A small image denoising model, trained from scratch.
Model: 1.53M parameters, norm batchnorm.
Training: muon at rate 0.0089, 20100 steps.
Data: trained on crops of objects in photos (Visual Genome), 41.7 epochs.
Rows from block 3, named by matrix and row number. Rows with one number belong to one channel. Each number is 128 + 24 x the weight over its row's rms, rounded and kept within 0 to 255. All counts start at 0. Numbers have three digits each. After the name is the row's rms in percent of the matrix's.
# convs0: first 3x3 conv (model.mid.1.convs.0.weight, 144x144x3x3), inputs 120-134, a 3x3 kernel for each
# convs1: second 3x3 conv (model.mid.1.convs.1.weight, 144x144x3x3, transposed), outputs 120-134, a 3x3 kernel for each
convs0.25 098:121100130140137136127127134121104108116121102185187185110085119117134130148131120127160127140166142129160127150137150139132149138134111153193138183147125146121123160240175108105113076093139142146120108104115097129116119131153124150111156144133115108116112102112152134138140124109134132122152149149147170119150152146139126123151137169154108119135097107113172145121136110127117127101100114116119125141137108
convs0.26 100:102103068130166126102132121099088143130100151139137125129116129115122116111095102093126116101128124106112123063062064125132153131120129114126117145160109125114115113087110132123147123094138097107097093127103084101125075094128144130096151138101122128141159132141181135146140131073115103121104103140142139129126147110120133119142138147157157129116091080153136145160160131113109119151150121108125123097118108
convs0.27 102:100110105126165168131159139177155121119083079120102106154128157125097146119139181148114123160150155099160148154141136126153129135180160143114116106115117074115169095098101126109130120115113077119119148137140134119113106134086130141131128118140089109117124123113135138115098134138110147107085099108082070152159097139132175140158135116121105133127101137098045060115128133086094061163137134152127144153137149
convs0.28 101:143107119119118130111111122173123109114095129137138138160151139116113118143141138150126145134117150180172123092084088109125115129151137079086083056104142081116086105113097136136112126116130149121137137125091130105070132114115135135140102112121109139138153161100133137170142157150128140154153137136118153078105118114074098102090131107083106124123116132173160155133114167106096122143146179134126155105112168
convs0.29 103:122167092124180132120121126159159149132139170151107116116132136159090073133117163126101173123103177105129167102128173126129148137145137111125102142099081140117121159091161157143170158131156119110114148053046115092085112127136117120077108142103127107145108095082143123098116102152135140159158111084113095078119104052142081097152118135195157220152086128139141136149154125132120116150130125141103153180154137
convs0.30 103:123131133142130127174116132113109100117110124126132133118083127154114131148136133144170163178152154132190140128132138102107147139157147096143147043131157070110155165182173140176159126156162111134102108087106099099110138169157140140127105119139123128150138120154151106124121142118143139155120118122156145159123147153154124163106141117107141119139145137114119131121106118088045076162142143158126164174137151
convs0.31 098:181211114135175131134151162092116127077090139100125166110116133105092115130123097162118133122148145097201179115136164100123136123152127089099113102111161101117161103104121111152145117132127122134114123128145113101135137111093122159111124118135113136142111123124114146099136110144131087121132088145182211123183183187169178174112109108129124101113124096137117068149129103090107118122110115119100141128112145
convs0.32 098:127149117135130108130186126102113100154150142146153130120096143138139143139115129153144160122158148120121122119116110131116102144129123065113110116078127102126100157150160141146105118152107126134090089092116132131127085112125047065085090093088103124101152147157135112104129119113095066094109149123155124142132168127111153122119110139094130153134139157146104105101097141103154148150132136110120124120135155
convs0.33 102:134120152134135135152160163109141148155136154139143141078124133111090114111090121119173093123146105094091098150130126126117109144151131106098110132130127153154141106146158117147146167122136120131125096134146120109100125118118144111116142111125120134115099124118103138149099104118104133114117147101191131154199103197164154157111113138132126149116136122133103131096118102106123096135152133108138169151141131
convs0.34 095:127149154117114147129137124123096109096091123120106092154189121154172139150136128140117123136149133098129113163092109158097148129072099088142177132109138108121119139106142129154119124158120134137108122132079152209155097101114112117126116112128087112156123161128135121129071066124091113130104147130151165154116133162113103074124131140103112141120130132065006059082059129067132147179149137137118106109127154
convs0.35 096:110117111114170186114094127147119120134107116110126127137116131159132173131126129112102093106136114123086087130118139106118142142129153110142134097108182126161148117116112089147120100140125118134166110120149112116133149129148109135172146166145120109125141112124133103126117148113133143138128124118096082136089089138130075077118141081119141143097132129133128155094136158120121104135121124105069118107110142
convs0.36 100:126095070144134112149148120124156144136145138145144167115119132106149149129162142140116162123128163120148151129112116117118149110133143124114163099127155122147173121115107108126115152154108112109090108120107122137122149132119175132127129139138115127128112107112142127124168138126126117104116105119087064079121090077094079099109131137121137139121117162103077095130105129128104163154125148160125178144145178
convs0.37 104:106084083110132108126121102138134127141131150116120132089115194163128158103124126133118131105112112178159150126165143152238151134218137123123151124111125104167118129095122110142122085128120086086112151135131168124107139127161158124136128180118118127133133175146138152156159123074143193086182172077124100084134147118138100140173115110100081080108157141142147133141156145124142107100144152126156152119106129
convs0.38 103:136159110137170111133134104093089128097109126133141144153151202110122192148152150108085107071077098095103089095124098132144137123133123139111167142209157162180122122118130135092129128135131104106111118090121111147159104142115160173110179164130141120119119086084092130133140149142169178126120149152096119158098091132108103124100113098132133120114120128120126131135137151105128149141140148137120156109107141
convs0.39 105:137140152133170149110129141105113135098117122129168138116106098073108120149111096108109130115092104137097117143160118141148146119121117123101099085052136124144170087101099093142121132151130177126129160111099124124135150133092090103048117113129123128111110095096124114117132115116121130097103102098109108098107085089094085115103124131060067172138138156129117119132121118117120120175187145102160113104131140
convs0.40 101:149125141126110127128118124115120143096106155146126094122104114154155120139113120070133111091118123117112116136156186148152147131121142086091117092126129133144113091133164093147153113146154180153088192162054141128056124145134143149159136111145141105106162144091148132119157132151143112144114113161119100144147106144167121130059090166044113255080102188131127079138137123116122115138126124120113108120130139
convs0.41 101:120099125148166123112135181104130139126121130106133107086087111123119139102116097150152136149155131130163109124141142129094084156131101197106126102149187146118160130215186117109161107205104163147123159129142139185159149186145129125128132142169104124139102121123140136174090106111120122105143122107203152087094187090096077111091107142116127107131158120151154108093096115145146153138130094131160148144158163
convs0.42 102:063089109109121117074103098134149133137137103140145147104160157099125141140126139185141189129113105156123223148102128161118149135143140121101129129152129116133140082090108141111137124065093128146168139114137128087124150109120128120128124089105117141141112099111137156131123104129148119106145175122119036101105083091117098034104134133088140139117134089095130097130159147123135094121132161102114131123129137
convs0.43 101:126136127113133141145139194103088118098098126125120144116138160102093146121108159115110114116110115114135129138110148146124139139114118152134126121115082142094116140137139139126184180153167145137092136093053119081089118167158151160120075102120109122119078089106092105118125109109134121116139102079138156139136125146113145107112086118085118138099098111109100164123159136150166144123133120118100093132118116
convs0.44 099:137147108138140134131131131125123134152130162133125112134108123139118148144115153102115136099130138143105158141143152138134133117118124097095067122095064089071095123154139125141090137137123122109118165128102155134150151114122147133101137114145116099117155124133120082116099126150140168174144162130128123099146134092111118107151141078159128101119121075128098149136121143142118124148122147149094095138108123
convs0.45 101:127082081131133104122118159083098138130147143137133140138115123098113101121152148130103129118097113141114101094084121120095079143143110084138149153150148155135132140138128128120133122118097121122074157127091114100086110112138117120086151163141112113105099094113108103159087127169113134134080114129124168124102106133088062139095120145179155100156148097115102106158147131124113126100103179129131181133116155
convs0.46 098:110119106101130111133108123102129126101113102116142108120118096087141207140110085094106139155132138131085153117134127121129102149118096174118117125078150077131168098124131070106113104166127133167163146105141128099141070094091049107177072120078122125158101116134117134123156131176113116089144139121103128144139138107160119092150114114164130142113098120108146136110145125146139121117119098089102100106128131
convs0.47 104:136169135134143119101131095125135166142112143137117145093092090126117109122116096173099131156107134170134145125157136080127145103093140133111133128135129143131132115137118113132114134142132120154148110104111123138143155151113148074115145123175140145127155154157108109092092111087129119130166145134144142121113117077115104084123115096152149112122128126162171143116140149138106137140142137134105109161150136
convs0.48 103:126171126146128107141128140125136131142159127138131138133144120139132136130115144122117082136122116156108131121119152150127146144102120120110119131152131128111166129149141134109130101172128108118116127118124137145103155150076188130128168173102144147156170178126164130109144133140143154161138177122121180117145099101144087083121145105135131091108109115114121129134131117131122105124103096123113092100120122
convs0.49 100:111148132117144139110112101145115146138095050153122159141108118149111093139116142113184122080169118113191144122130127148128135121119149149067131113096105141134134154129125077115089161174144153138143098119140132151145137161137103125041090088095146125136143116112127139114131136136119124097139145144134107144105082122079087125123120102108112154159135110145115120138136181118110115154121132122132151120121141
convs0.50 098:114109100089120139093103138143110121152129108117128124162134123140159176126104122087090132101088131108082128079111151123122142131158138135139137120173157119178159120123141148131128131148127144152145134158175133106133130125170135139168121146146139135127111136156134126125142133126110065078117090085114128136105082110092068117122121088165132073154138082140113140152136141131125129125150127101150171123121184
convs0.51 101:152129113124093089110116101128138137154135102140151177097132120150121081080130140130157118117120091152173158140145118123143140153114095090109125141101115092107115139138120118142139148143117122110125126117138146158162145142119113076117123104126113148155118137133170148130145131102112102151143098107150096112160126106125140161109118111152135128130098101174172147123099105120083085160124095101103127120116134
convs0.52 094:115108127159165135133125156124128108117122107133140153150136125118125125085131141111083140147140131099250136125127112119158140133129105126177131099133154132149155125121128127119093124140132108111113129142123149185146131145112168156118141081128128130146120108116129141119103144091113151110116172123181187097116197158114112148126123121114111113137139139151130107105074126088079115140132112153119111139095088
convs0.53 101:090081111123140149138124134138136130119123160123114148083084125074055101105122116155117106136136117087135097037000043122153144142246151114135130096125152127131150136104126157136148123138152143155142116089111100043068119140138115133162095115149107087125107123142105112108160152108163141130119118151135180141123129161132096112114158131110151120087129146139126110149137145115127139121156144116138141129127138
convs0.54 104:145153162151106108199156160116128098155118106120141137130150179169150168116127120119095130127082121166104122123118129142159145129113100113122124136122132114145090159136175154167159124139165117134142118137155106110112141153123101128154113125111122155138138150126111112129129109112117123141150140147171108134135119119138086175111124136106123104141149134118107106102127132121134135106114118119133130129111127
convs0.55 101:125111100123157124116111123141135141145129110120094108143116120109120114142118103121092142098061074118100133128136106121159132105122120138133115140104104122121131130115164136144142157141129108111126113119132107116113159155147112117143183156135116094109107102162128109115111116142129123157095129116102156087109076149126123111105098134112089122118109132084117082152145104145154157134138131108137143114127111
convs0.56 102:110106128124092122152130093087102111102112125091115133101104110129155170103128138114129112131133151107107107166157114160147087125115138119176131092174121105220122158180157173146130181131166157129109149141103127107095149130104141122106126098106119097111125107120123129107162147112105125105107095119108127135126108194123120121103106132100080155118095128139139144111114112081110074090125127107135173063131175
convs0.57 098:115098156133127134132137163144108063134115121133115089127111132124104126137151144127108124115113142101090119135133117140125094131123097119111091109105071074093103129099130136121163127144134172152166134140191084102159122171101127132118115106096123132097109098125108126130133140150124125147146112114154118097122136094133105114111062079147060060121115140144151120109117119090148179145150106111159122150118118
convs0.58 100:142165116140131097111119120130091126143126126174144186129143129107119108128136136136106092120118124128104145106068130120103115148174130078088099112110104104143135079104100125105117124138105126093082106041104084112132094125097108134103137155072129099129116121126130164133128073094180104130157095127177227164131122110183082109096107107142130100146102100120111138101080130127124142149136133158124122123135126
convs0.59 100:116151157097132139121131138111110111090124102135145125128144136132103110145119114119073113141100106141097118139164159166171132111125106135159077139076109111112121099134121131147153137163151113113082107109083153121139146169156109170092132163137125123137138092091148118116130130138124123123109129148123101128130116117188066095131145139113097141150145149141140137116134128147127130140129121118107142140135151
convs0.60 098:123118108116106092105108115111115105108076100135122135117114115114145187116126137114105112152149158131123133118124067111139099124120115128100138187122122121107130141105100242141126128133109140142148105123181131126138148144114127140052128123121128117166109068142136102171133142104075053065085133123128098152115098131162107133119155147099081103114145168128135147110098131117098148133115168107091150100132125
convs0.61 104:122140100121109109170175157158100109137106082107116126139114115102119135123127103139130128152129141167108139073094084110105087132125106140125140091078115121123182125163133162148180137148158109115135123108145160131122144111104125109105096116129107093088132122147124103105134117128173131149156129135118123103108109149144126121138120112140114045122123118144136142129140123130126094144131117142144146164138142
convs0.62 097:121141140123129102112146125100092118135131144141129116175122127136147142152124112141101135137106129151118147077093103077070124124105119141107113120090152120104130119120101127143126109120149107126124114125151117137171080097151150101111115092103131137127120133135097117096090134150129137189096127178114138132123123108117102132113087116084077123089098177085104086083110105124136089143135124129141092133136127
convs0.63 100:094171159091145153087116141149158100148109127107097129115154126139149153099136134143156167109114125179169113137125089121131131136116148100148160138174111152120137126111105136147123189179122147147119117159125128132116135106131206135109160107095111110099143117107129139141172128116153134128157145136070161099079108169064000113147103100128111142129099135104144133125132093126141118137132139128134139117135136
convs0.64 102:113114130133130116150131113147100120154082151131127126168106151184179177141143120109100119089125129100100144112143150105143142148120109124098080127132135147120107141118128138101132120133119090099115128148112128149099165150147138111119148118150105130145115146141153140121083120120094131151126138181103093120127097132115117104146097158121051140125086152112116126128119092148121106127157154139119110112093100
convs0.65 097:150148119120139133135118129135115140120118144101111110142111099113110126126146143125194162129171135136132121111178117109153082116119081159165159124137139133163139117084119160114124134158157131129140120123089122102104111156172103145136112166153132117113134133125113061112118120103133125066127138100184202147148137129105090092121126123118114144111088151133095080097088085133125134127102118152141127143130141
convs0.66 099:123137118133158130098149126128128124145130112141115097139118121170114132133123122144156118147142168145136148099142114095107092105136068113125124140163139140144121140150100105146157098148133085094080101119110092130130145142147146131136148124123103111125113158117082078109149146133144145110121142125111130120127136128116140091143137123142186153143130119124150109111142166140106122128112119115105144115104140
convs0.67 102:196139146182163152153116181096102145096107185103130147102110107098153108094108110137114160120124120112101115140132129107111107110087121157103101165124170120165149122142147119124151140130134111115124088070139097115106129145104207173085205139150109128117114124159138141159104107137128107136108146111163084099112072136149041148117120109144178201117144152139125114126136117121138124109123146132091161118105151
convs0.68 099:117135116148119128153144139166155089157129093145147105147163131128159134133140126108113092107112123091086110104103129112104123149115124146077135105111148086134156116117124127097129156128168140128112104129156092105122149154151113115105118110128112115136111118163121130145121142099104152131108118117087111146110128204094067116098123113113128109137139120119141116110107095189145110100100102131104180117096136
convs0.69 104:126123158132150133119136120134123116162151150146149116079116146112136140092109117115168103130140113089115099150136141110103109134128120180154173151193115200113113159137165164132112144166135116129136097125161066084135145081144104075201076070167116135127115140153132167126134137145093108141070074113166109140145222151104105165148124094115116132127137111134130138123124124189170150149119124146136111146142124
convs0.70 097:148127081147158115105129145128145113117105126129123138124108161110147177133112140106130158103128142174099120115141154124160139089121125103098108090068143110141185094087126104134125103142116136106138153145134154126119105131128100164179080128112161109114150136106122135098127175137104130132111143156095115126072109126048072093115121121110097148130126139135119119128130106127105078148127133096123118090149132
convs0.71 096:096091117137149120106132146096120162146132185134118172128124123097117110121141118127132132146117117093127138127123106137117132133103129155112099144105141129113125146114059247128033145130076129138131124079125134119141106124105121111108125125145121133130123099116111112144137163165122111136111109119147121138116094104121115121131121089159156145123127130148139114133130082123117096075067097070076118100088077
convs0.72 101:106119127114135143104103147125097103155167140121144137139137128119101156159152181130108163094102139116131134145144178103156175111107108134114098123155133164145176147129190126111150140128139101098091138148146108126137119140178053120178091127130132114115137142067109137111134139137155193163116127120137122108095113085111102114103099209084084225132115172122122153144149155125126131091128131102123101109123135
convs0.73 100:123108110131131145148143113148121101119126170108121115165140129144159133166131146112098097150146132132094076106112113117105117141137101116111130089131147096156170116120141141114134128131142128122115134108117131153171138169136167165119126166153128106114121108108126080084125111106130126117123131090110084156111087141139098157149113124150148195100070110150139118141150120132108099116123136111109104095111121
convs0.74 095:114134101113109115127107113138107086122098095141128088151118110130062047124110155111068136158105139117080147118146145158130122108103141121075083104026075109085109114105147145136126120120108155104111139139155121127128110128142092124137126129130142101121139068044142122171117122141138132162123123137157124131132134117117117117118094090133014030098110102131135141141107154130103122133125127165151153152123157
convs1.25 106:110116128123126095141168142105104126122126139144098117118141122109137139110120124136088137142083132142123133120115116134103100111155166104146126135155108126111089109164150110139083127090104134130106118119140119111102138096142106075115151150162191144119118141116120137091125096127112117119143105121150144195115137138080105073103119131127152141124143128150090109134146143108139120160173129119147134147163110
convs1.26 087:137110121118124119125139160136107142130126138107117148147125153112099152154173146145153102155164164128138147103100123100107142118161157158122158118118183113104130138170163162160187154138157104170143133163106110128117093112140122137162105127146110131111137152166181156141168148125156140059165146136128115109157132104119133118134150108115141135139147136127144120126128116106092085129121115174155130162157182
convs1.27 091:132108133091123125142092117167219160132160125131143120074057127155136141127099132130141139126116141164145146090091065109131139089096116106154140152124121128122129129136164118134114093109127171209167105117112114162171134125119129122117145154171109103148174130104199157148158155150097107127127108118139117114155110080146097070157159140132111091115105161110083109115113135156153146118143152124152152141110127
convs1.28 101:120116067095098105090108096149155149112167170137142113110109068122149111128140121138125103159152090151131099142129108136132105143106127096140111106143106109142145156155140151142149131144162189159102191153110139129099130107122094104076106134082116127128134116093133130123122127108114083118132115131170189199170170186121122161127099163111120146089088116119128160136141147091092103132146117188189096143137126
convs1.29 098:101102116114148150169142097132118142143129151092097147099100152110109167115091125111126117120115142117097121131088184115123210106093154122132102095115163144144123110110129085093132085102138146122154152155151151134111131127138105119105126146140102109094155147163118101120109097114144093114136119122115139080106117089097141107136144099075080152132142117143109142154137187162077161093099100104153128111111141
convs1.30 097:129120130121148152146144122146130161122095150091083115118127158151118175121133147119085107118115123109116096158139189112116154129132177108125111135110138118106157099175143132147158116080121114114135104130160121141175100103110144127125138174132104138103139152149131164157119151126072125124109172123101122108116126118119135107106099108154134148136131156132171189117142149138134123121124129119132120143111101
convs1.31 086:129167134080110113116127111117104124075114139120144123144127145147145114165130100091122132107138131101108118121117155129132161128160131129164201140091157146089165146147160104157153129107167110175161075152141115119162108075125094099131165176174131106095126089110124102130141154148124110119106107098145145101140150123144128148118136111138132117124098104145121140121086113104108127141085082123132111166162115
convs1.32 104:131105119163107101067108095099100172141098162097108129136137144068133144072132126123108132123145181109108108159136113125134155120131096136148128146158151142084096109142108182153119141121122103140164096107140156142153118153105106055151146095161124123080107092171122118122127116168170176110130106086138134133089105156150136126135091152136093120142142140117153108098176149130142142132106147071149163152161145
convs1.33 094:109096142156111159121159138146087124118099128133092158134131144125113081096065135121134147174095114157107149133163152147130150110113103119116135104109126136111146129103117118152111098156163153106144133131153142062144106107140139079122144144124093104102120117125123106153178125095141122138123122100147126089137147101102099082123099089128132071161140138109138103140117127112151121095080126087098106095122153
convs1.34 094:129129128132126138131134118080080126138116138158168142110130094078091117081089149159138149120106146079103091118121089122172103131171109159173136140148146124130173163120112147112125132156118092088167102128122146140125162180123125143154098127149079083099108095126148134147107116151114183167115170131122117120087099107107098068150164147138160106135169136139131098195135150137127137151189152112163180110117148
convs1.35 101:129119135098100173110133137153131118141155124149136083123116139166190151114139154108127104109137118107127107114107149010073134103120133143142139132116133138108107122111132170095119162115121123154135119107129155145148127090121143120112106119116143110111159081131135132166139122097148136107164110092117092144105094169133104109141148133137162099139128101097135109081148168104103128135114117120151197138151123
convs1.36 090:139148093170167131118123148142125108120130129083114111100126101106133130149132138105152186086166162093143166149151113151125119148149149142158146097103127151156167136124123139161144111107136157155139139124138198165160157130147121149156111142133119088129113146137126145195088115115161131147135112155116116125151128122116098085095124156088121134077096120110118103123118117110138141095132116127126070151140078
convs1.37 099:146126132102138171142126133096137124112152134107108118120126105150160126124142144121146125094146138113159133109074115114023104126096147116114142114092114126145127139126121141104094160113124127131117063115140126090153161114146129104131118113140076118097132138088133170130133102111183052117164124129107108132125126145145128141136149147096095123112091105116078060119114131093141116133146134172113134148149157
convs1.38 098:133188168160121103125134126106140176120126158119116162125101097070076174093080123112122132136162137103128111141075132108084194122132150132108122107067139129102164132140122114157136102144164114107144123120140139130133169141097157117085178170143133131102132144114154139109133157132156148095129137117126124149142121150129133129141138132106144128090139142109150170126148169114135181123167085140135077116109099
convs1.39 100:101132145140129106129129098177107114150150129126119113137154150145138237146153166131120143107111179124120120154147125132114159135136114117083099130117141129126148122153137120166133154152105151148191147172188147163210080114156108104144138137151137134141156135134136125088130159168083125143106136130138162133119125110124130135180126108167142155142148142151149128148132123115110114110118153170145175147108132
convs1.40 096:133147127120139123130138127125127115113112139111129108146114128159112145150092118132101108148149140114118138154130100145121097161152115127110101136135144130151163122142125078126165123118130147129093177130058176114082090098118128136122131124108163104078199112071170131101158130147121092156111131164141131164129156151118163133092119117070169106096138139157111124112089152114106185119127155128111158131103153
convs1.41 098:122124156114041081110119120145133157192132096127148111142196175113129151111120097141129111147135125135139115109108148086110123144123117128086097119128131131080090142118118094104103118090107046121120127126126121123116106090145159097110138104083116111107105132130200186173127127143170153139138152114104112142124060150144101126125133124126104132147133141163110136107101085135094119116097116122115136084121134
convs1.42 119:155100121135137169131132145139083161159108142147103142106099112127068131157067166076118113074119104063103122158169161105118150133160150137158097109135101138179112141148141152137173133110162153167119104183106103138124139148131120155133135166122128171117133187122103190098129148145145139122101145146157145149149160106111150131126118149165117143141102124106161114121158135142095132155115158128063120182064111
convs1.43 099:100112126115094128095095072132138118124159145141141163118123105113090125107133134127126107165150186150173148159123094161112121164172133121154097095102131139095103120080074137133089132132098217170110226165107177103099138124142128130144118108132109165184140146175113113139134137117160116094069132119129118148159167122150145140161157167091119153082122139122135111147155131099131156144132119193157114156154135
convs1.44 099:134158134163187155120139115095143124102136125139162107127152173128109166108137120136119119142106122129106117125098106122148175105120101140135153175185135127121128102138158130129170138152169115166203107114098122137134148141101148134139155157109146146154101130155116131157097114116110145116105123123156138115158148112132153095113144142106123125130116104176145102094115110105116150117116094146159129081124121
convs1.45 090:141139072089108070122088100092155092162154118136130111114138136126102059143150107137157166121103128151146109139108112109119090140179160100124151078126118083108141137144116122137139162160101119152184162173182144127153089106084153139159130166178115135141082133149081104086155163119126103107131134191143165131146171118090124116139148124114105114130114153137110076167185110126088089104102112149135119116127134
convs1.46 098:119125171155139133141141153140159096143130081156121108165174093064107138173114085133127115116115157098117111175124091164124099184134095142134172161144150137137152141102148122132160163129159121126139134116109069105121152150178140138134164119115129093158082145141103129121149143121161126113170162143143145143148141100138113093125157077140133055159116075124171119113060063097120133124115116144132113122120094
convs1.47 106:110138135181155170169160128138144134185138134157137147165188172074127175145151173109141109124091087153145112105123141096115172157113127126129146126097083143138117115097119092117113133135130128185179163197150147173156133124135128151138154126147155117099093116127122128117105104110088141127155144132135112073125153154138124122157172152140122142187136133120120131147111085109122135147094120144098097116131102
convs1.48 112:106096120119144118154150149093098125107109130119130080130136159131079136111110141101142143107136145100138139122091083142092127160115124137076117134111168143112123133140128109118132167143125078067131077118139122100104133134115134136120139152155127123095150134108146138105168156180181151161179129138123150142092107147085143133139149148140120115124164129125071124138119116119133126108121085122088094094083108
convs1.49 117:136161103138161140130144139109113134167108097113143116149152157106123092129119126112110127113113136114115134137157137145130102155163157134126153134092196141111095140106131110103113140143113153146125110136132126116114123138151165159152139127134131136179125124083108124114124106112134143184145124119100144135128118127125107190152141121088123144119113103146145152123111136155154119100122084171130152131163122
convs1.50 096:133115129109142150130122129125118149129149149119142148130135109095119140115123152118122133139153147138112116126126152160154150152119137142099106141141122143149131131122109106150154113123145081085146078086160096086120118085095108112148125145154097145117138111131152116090110144147124166125129159139099114147105142145111140137099090113147127097169154087125122120144130093126129102108114081098095093123149123
convs1.51 102:140155185184165123122126123118132136122095116139148163131112137110069088095149168096121112149154138124156142068069079112114133114119108153129115115122152114145113119131145130107138158167187127135150094136102140141120125134136123151141131117124157125132136106140116104119118134144174161103165100118126125096138157130167154107145150139124098103107117115154165153150148136153110112118117086150152109171133103
convs1.52 100:137103116149053153137172170080128114150132113102135111132145125105112139169100144130122151085119179091070147152128143131088127136121102105131113100132155132135129168152135127143167137109162116110136135169155140130147131130116140145132132147144125149146104125160090154155123156130118100122132115122136126126121139158139136177124152174122135150167128120123090107127099120104105114136142100155111102143130124
convs1.53 098:123103137117087144157129116155175155146101113155097092103116075112152177150119141130135167160141119131115112076021097105088109146151147091108125091115140121157140093119124116101121107058143116119096117119177134087141125093096123115135145113117123202156152151119100096114171155156127080157144136142138101091121093087128100131155164139152111095110071076117126168098073094139129128102176171101147118112126137
convs1.54 102:128120114129134130122148118140122145177166124161161172142132164120115058081111145103113116100135099124146126145159128094122079143132147116114134154146132109168157108136127108088129081122121156113093085116116082122109149124140165144110105150143110120132154143142106127166114115132121134143137144137109103112108099066154153129113134150145148111137154152088112122133118114117114123128126138158109104154118139
convs1.55 098:154178116162138163113092113096100119170084075131140132108181132065144067123157137146158151106126177125125179121109141122137099162142129158127130154104084155148092160110084119144146152123110172141117154128152169128151133101114124102102129097089122115106099128118112150119087117140103131094142125165113180188136173165127106147127145137097103119117136126122140133122118113115131113153153113189171130116086116
convs1.56 102:121149133129131109121130145142162143092134163099147136168139156128123133138163139122128139114121146131123150173091142176091116173125137098092100150112126144096115101130132100103102124109119143118172137095139095081141171097142144117166121150126178153137163078047171122132076122163119117168099123114068110104095110130111153154160119134132148136172166158154143145116110118141113119110173121147133169055085112
convs1.57 094:085129102128109137101140197159154117126150107148139088125155138122153088098134056148154139161113103150133079154112090188133077178131103154101132129077121172139127103114153090142128104150114161134113152108088115111094145139110157116109137134110113146159092121143127173162118119132062105137105139113087126124096129163127163166116111143167148145142133134114151144153130091168147106151122125150119126131085122
convs1.58 096:092106107092095118122126154068067086123087124142116143144118118139111112150072120120141141110142115106140140111108130115138163148149156182127124131116135134112144130153126121136134124146180122141116175180178140132165093137128083119117138188171117120095114113109111142123140110133186137155163145133147106095137122091107108088092118087117110120152146177145168107136161133131122117086102111133131146169142122
convs1.59 102:088095144109099108128158138116110136145133140130130125149135092099054032136112103146090119112119073145171126090116135103106115110125131115139117117129117129132102061095130128145136126137131137127099123132073134118108149143082136147131129128115129116138136148128149146137099101109117112090179117104131070163126140236132113120151134179112110187143135164113124164107105161109087128141123134132140171110115107
convs1.60 099:126173135150128130161179131155134133166137151173143155101115124092115173128158142108154127123159158131157132166114096201118085167131126151125131159126142156140139145125141187106121151105100128129108081134114098117148149103089163106128134129177120144143100140140092105122067124117105196148144153141139111100145154139159159141070113125144126143130127097108120136132153130133145109141129137105096109125140143
convs1.61 096:135119111134109132110119115140125121188163157149140120147166196092114104146149136142142139099103085151147103109094120118115101114154113083109138119097135094119163073084117095088089112092110112138143089091136105145163126134115138152114086095098118118091139125099138127152136143137133137134132121113109092078106133139138126139150154136111117111143161122151116142148127153142139132139159154127127100089141152
convs1.62 086:114108123123155148102115160083118156136157158150092110126127119119094173125134149117104123128153124117141105118102150115165173094143137142165142118101155137117147114122140125167185108151159165148157135094095139121112116137113175176139120124107087049105124085169174108125092089122122193177119130108144096138137108152149158104083150104084159153081131140124074117151120152152156201171070096193138174155090135
convs1.63 103:134156143140108159126113155135096139135130142115097167118112098120116110108137150116128122090149155078094120142159122136074103148130116121133105135110129125098140097141135104151132117139106109118122122104145166111134154153141130125103171150126133159156132107102141069143130134147109144123138134142130142126119116144172091158139105134102124126115137114133112133173121171125089126131153109167091070131128105
convs1.64 086:142095103139087137128112161101123127102159163135172169129111111106111123101118112101093118129111100138101114115128107076161114096131084105107122074109122087132151113073118095134112121154096120107109107054101134126082114107108126125177131132133107105076152110126128099132126108083155135091136134100129122122120121129118066119097126166133153162128130148099119116141134112093139131141126139139128130088115131
convs1.65 095:162121173119122135114124109138075116084105118150159153131131129137113128136128130117097156136110116110157145126121145156109140118133155120123164137103111122067128088108093136138111154148145142161160129110162102088138100090107101099143103129125060141135139156146155141142147103132181127152136155151144204180112144132131093122154185140104177131108109116185151112129171152132147144137124109162112117144116111
convs1.66 098:127118136144112146139103103156118093120128122137117089130098133172170157140137077094134146126135129127175166141120108133130126126104115134127169147159131109147120155117155113115160127085139135166128115142149074121154147097141128124153108144150144164143140143159129120142119173135131155131133105140118116127118121099107158093104147144134131161143109139144133118134145152116116125131127112069110126119117102
convs1.67 100:099160142127164106129139150150132200125104176114110143112143116104088128134137108149142119173187195127154147152163152124135151136154147087136147104138163124141121110155137099143204129113124108126194086147162116155139098120104068072090112137110118160129125167133143143159103142110128141091105165083108139135104171154117175152112107153138058176149094175125142148118139129143105135109131133105078087102068141
convs1.68 099:110108112137107128138144138105128103086118125109116101114148105114130089141138092116117106103113125110107122098104093149149148134145133131149113145134152113108122119095108116131139114129131137130135159155121149103078169169166110175149107157159115069169163120118124085099127146114150121072123097086170108126147128167141147175155155157151130154169157166103129160122074145101103092123142124121094106144114119
convs1.69 100:137119095158089091155141071142123143167126129157124118083121118100125118128156120143143155145157156157129148152118144144136168128138176151176133154153135161130152118120107106108147108110123107143150133169154138145130151166149161134136141167175126147124140144133174174150139136170139133144149140127093116103124140113117145082116139143166140182161128144124147127113129121108111119124151141126127157144169157
convs1.70 098:119112125195136167113107158094124116109148087117115140113135087103122067124153108143114082144133149112129099149122118174101094130102136130111126144125126157115125116121143048132182132144140148148097139108116149122134121149154096109140125106127108123165081124142110134119089125170112085137154125074110136122115154098105123159125157142162152124163152109118162153155123103132110123147167150120069132120146152
convs1.71 105:105119119113122113192153176103077123135116149116159151094135178111150130116160130120150124122171145150133115155115139180144182172097132110117091137192168129131157123107126158096096173105111156145131159135114115118102155127134184150178172127146143160134129146125139103082111131118104131113138145091138121090122116108121146113136174167147102132136110112180145097148125114139094071152126140089158147117142138
convs1.72 093:111142154127128150113131112093098094108139141103098071094131180130130198113129165124138130127159157105152135169113133099128138147143111125121158131135107132118147127143122169142132099089099098120127095067106151134126125105136106120164123120129123107133164092137138134122119106150143098110118114134121150146131096139140097103096110102087153121088145157118114149108142136105117150145145164139116160109114125
convs1.73 098:147160122121144130125128128111139142122143151121117120142154127096115158106125128096123072099149133077112098105058066111131180088123118161150134078142139104155125114155178126119127131110165081134109093105106078115145136094104156125109139132128162121130153130133157129139148141122131112112156159095153142120109094055127146147144118100138116135152133126132131109081119144088112106125155166141135164142134118
convs1.74 103:146123091126092100126142121130103108135166113105112154125144172117114055144185171075111140115132098125172174119136169148104107134108108129118138130077060147150140128135118121137133127131136139086081161101122164158124134125160112139151118092160121165148138094073150142108117115101122104093111121168134120113148125088098135126137119134174115105175124117148132094155130104115100146133121085138068065111139126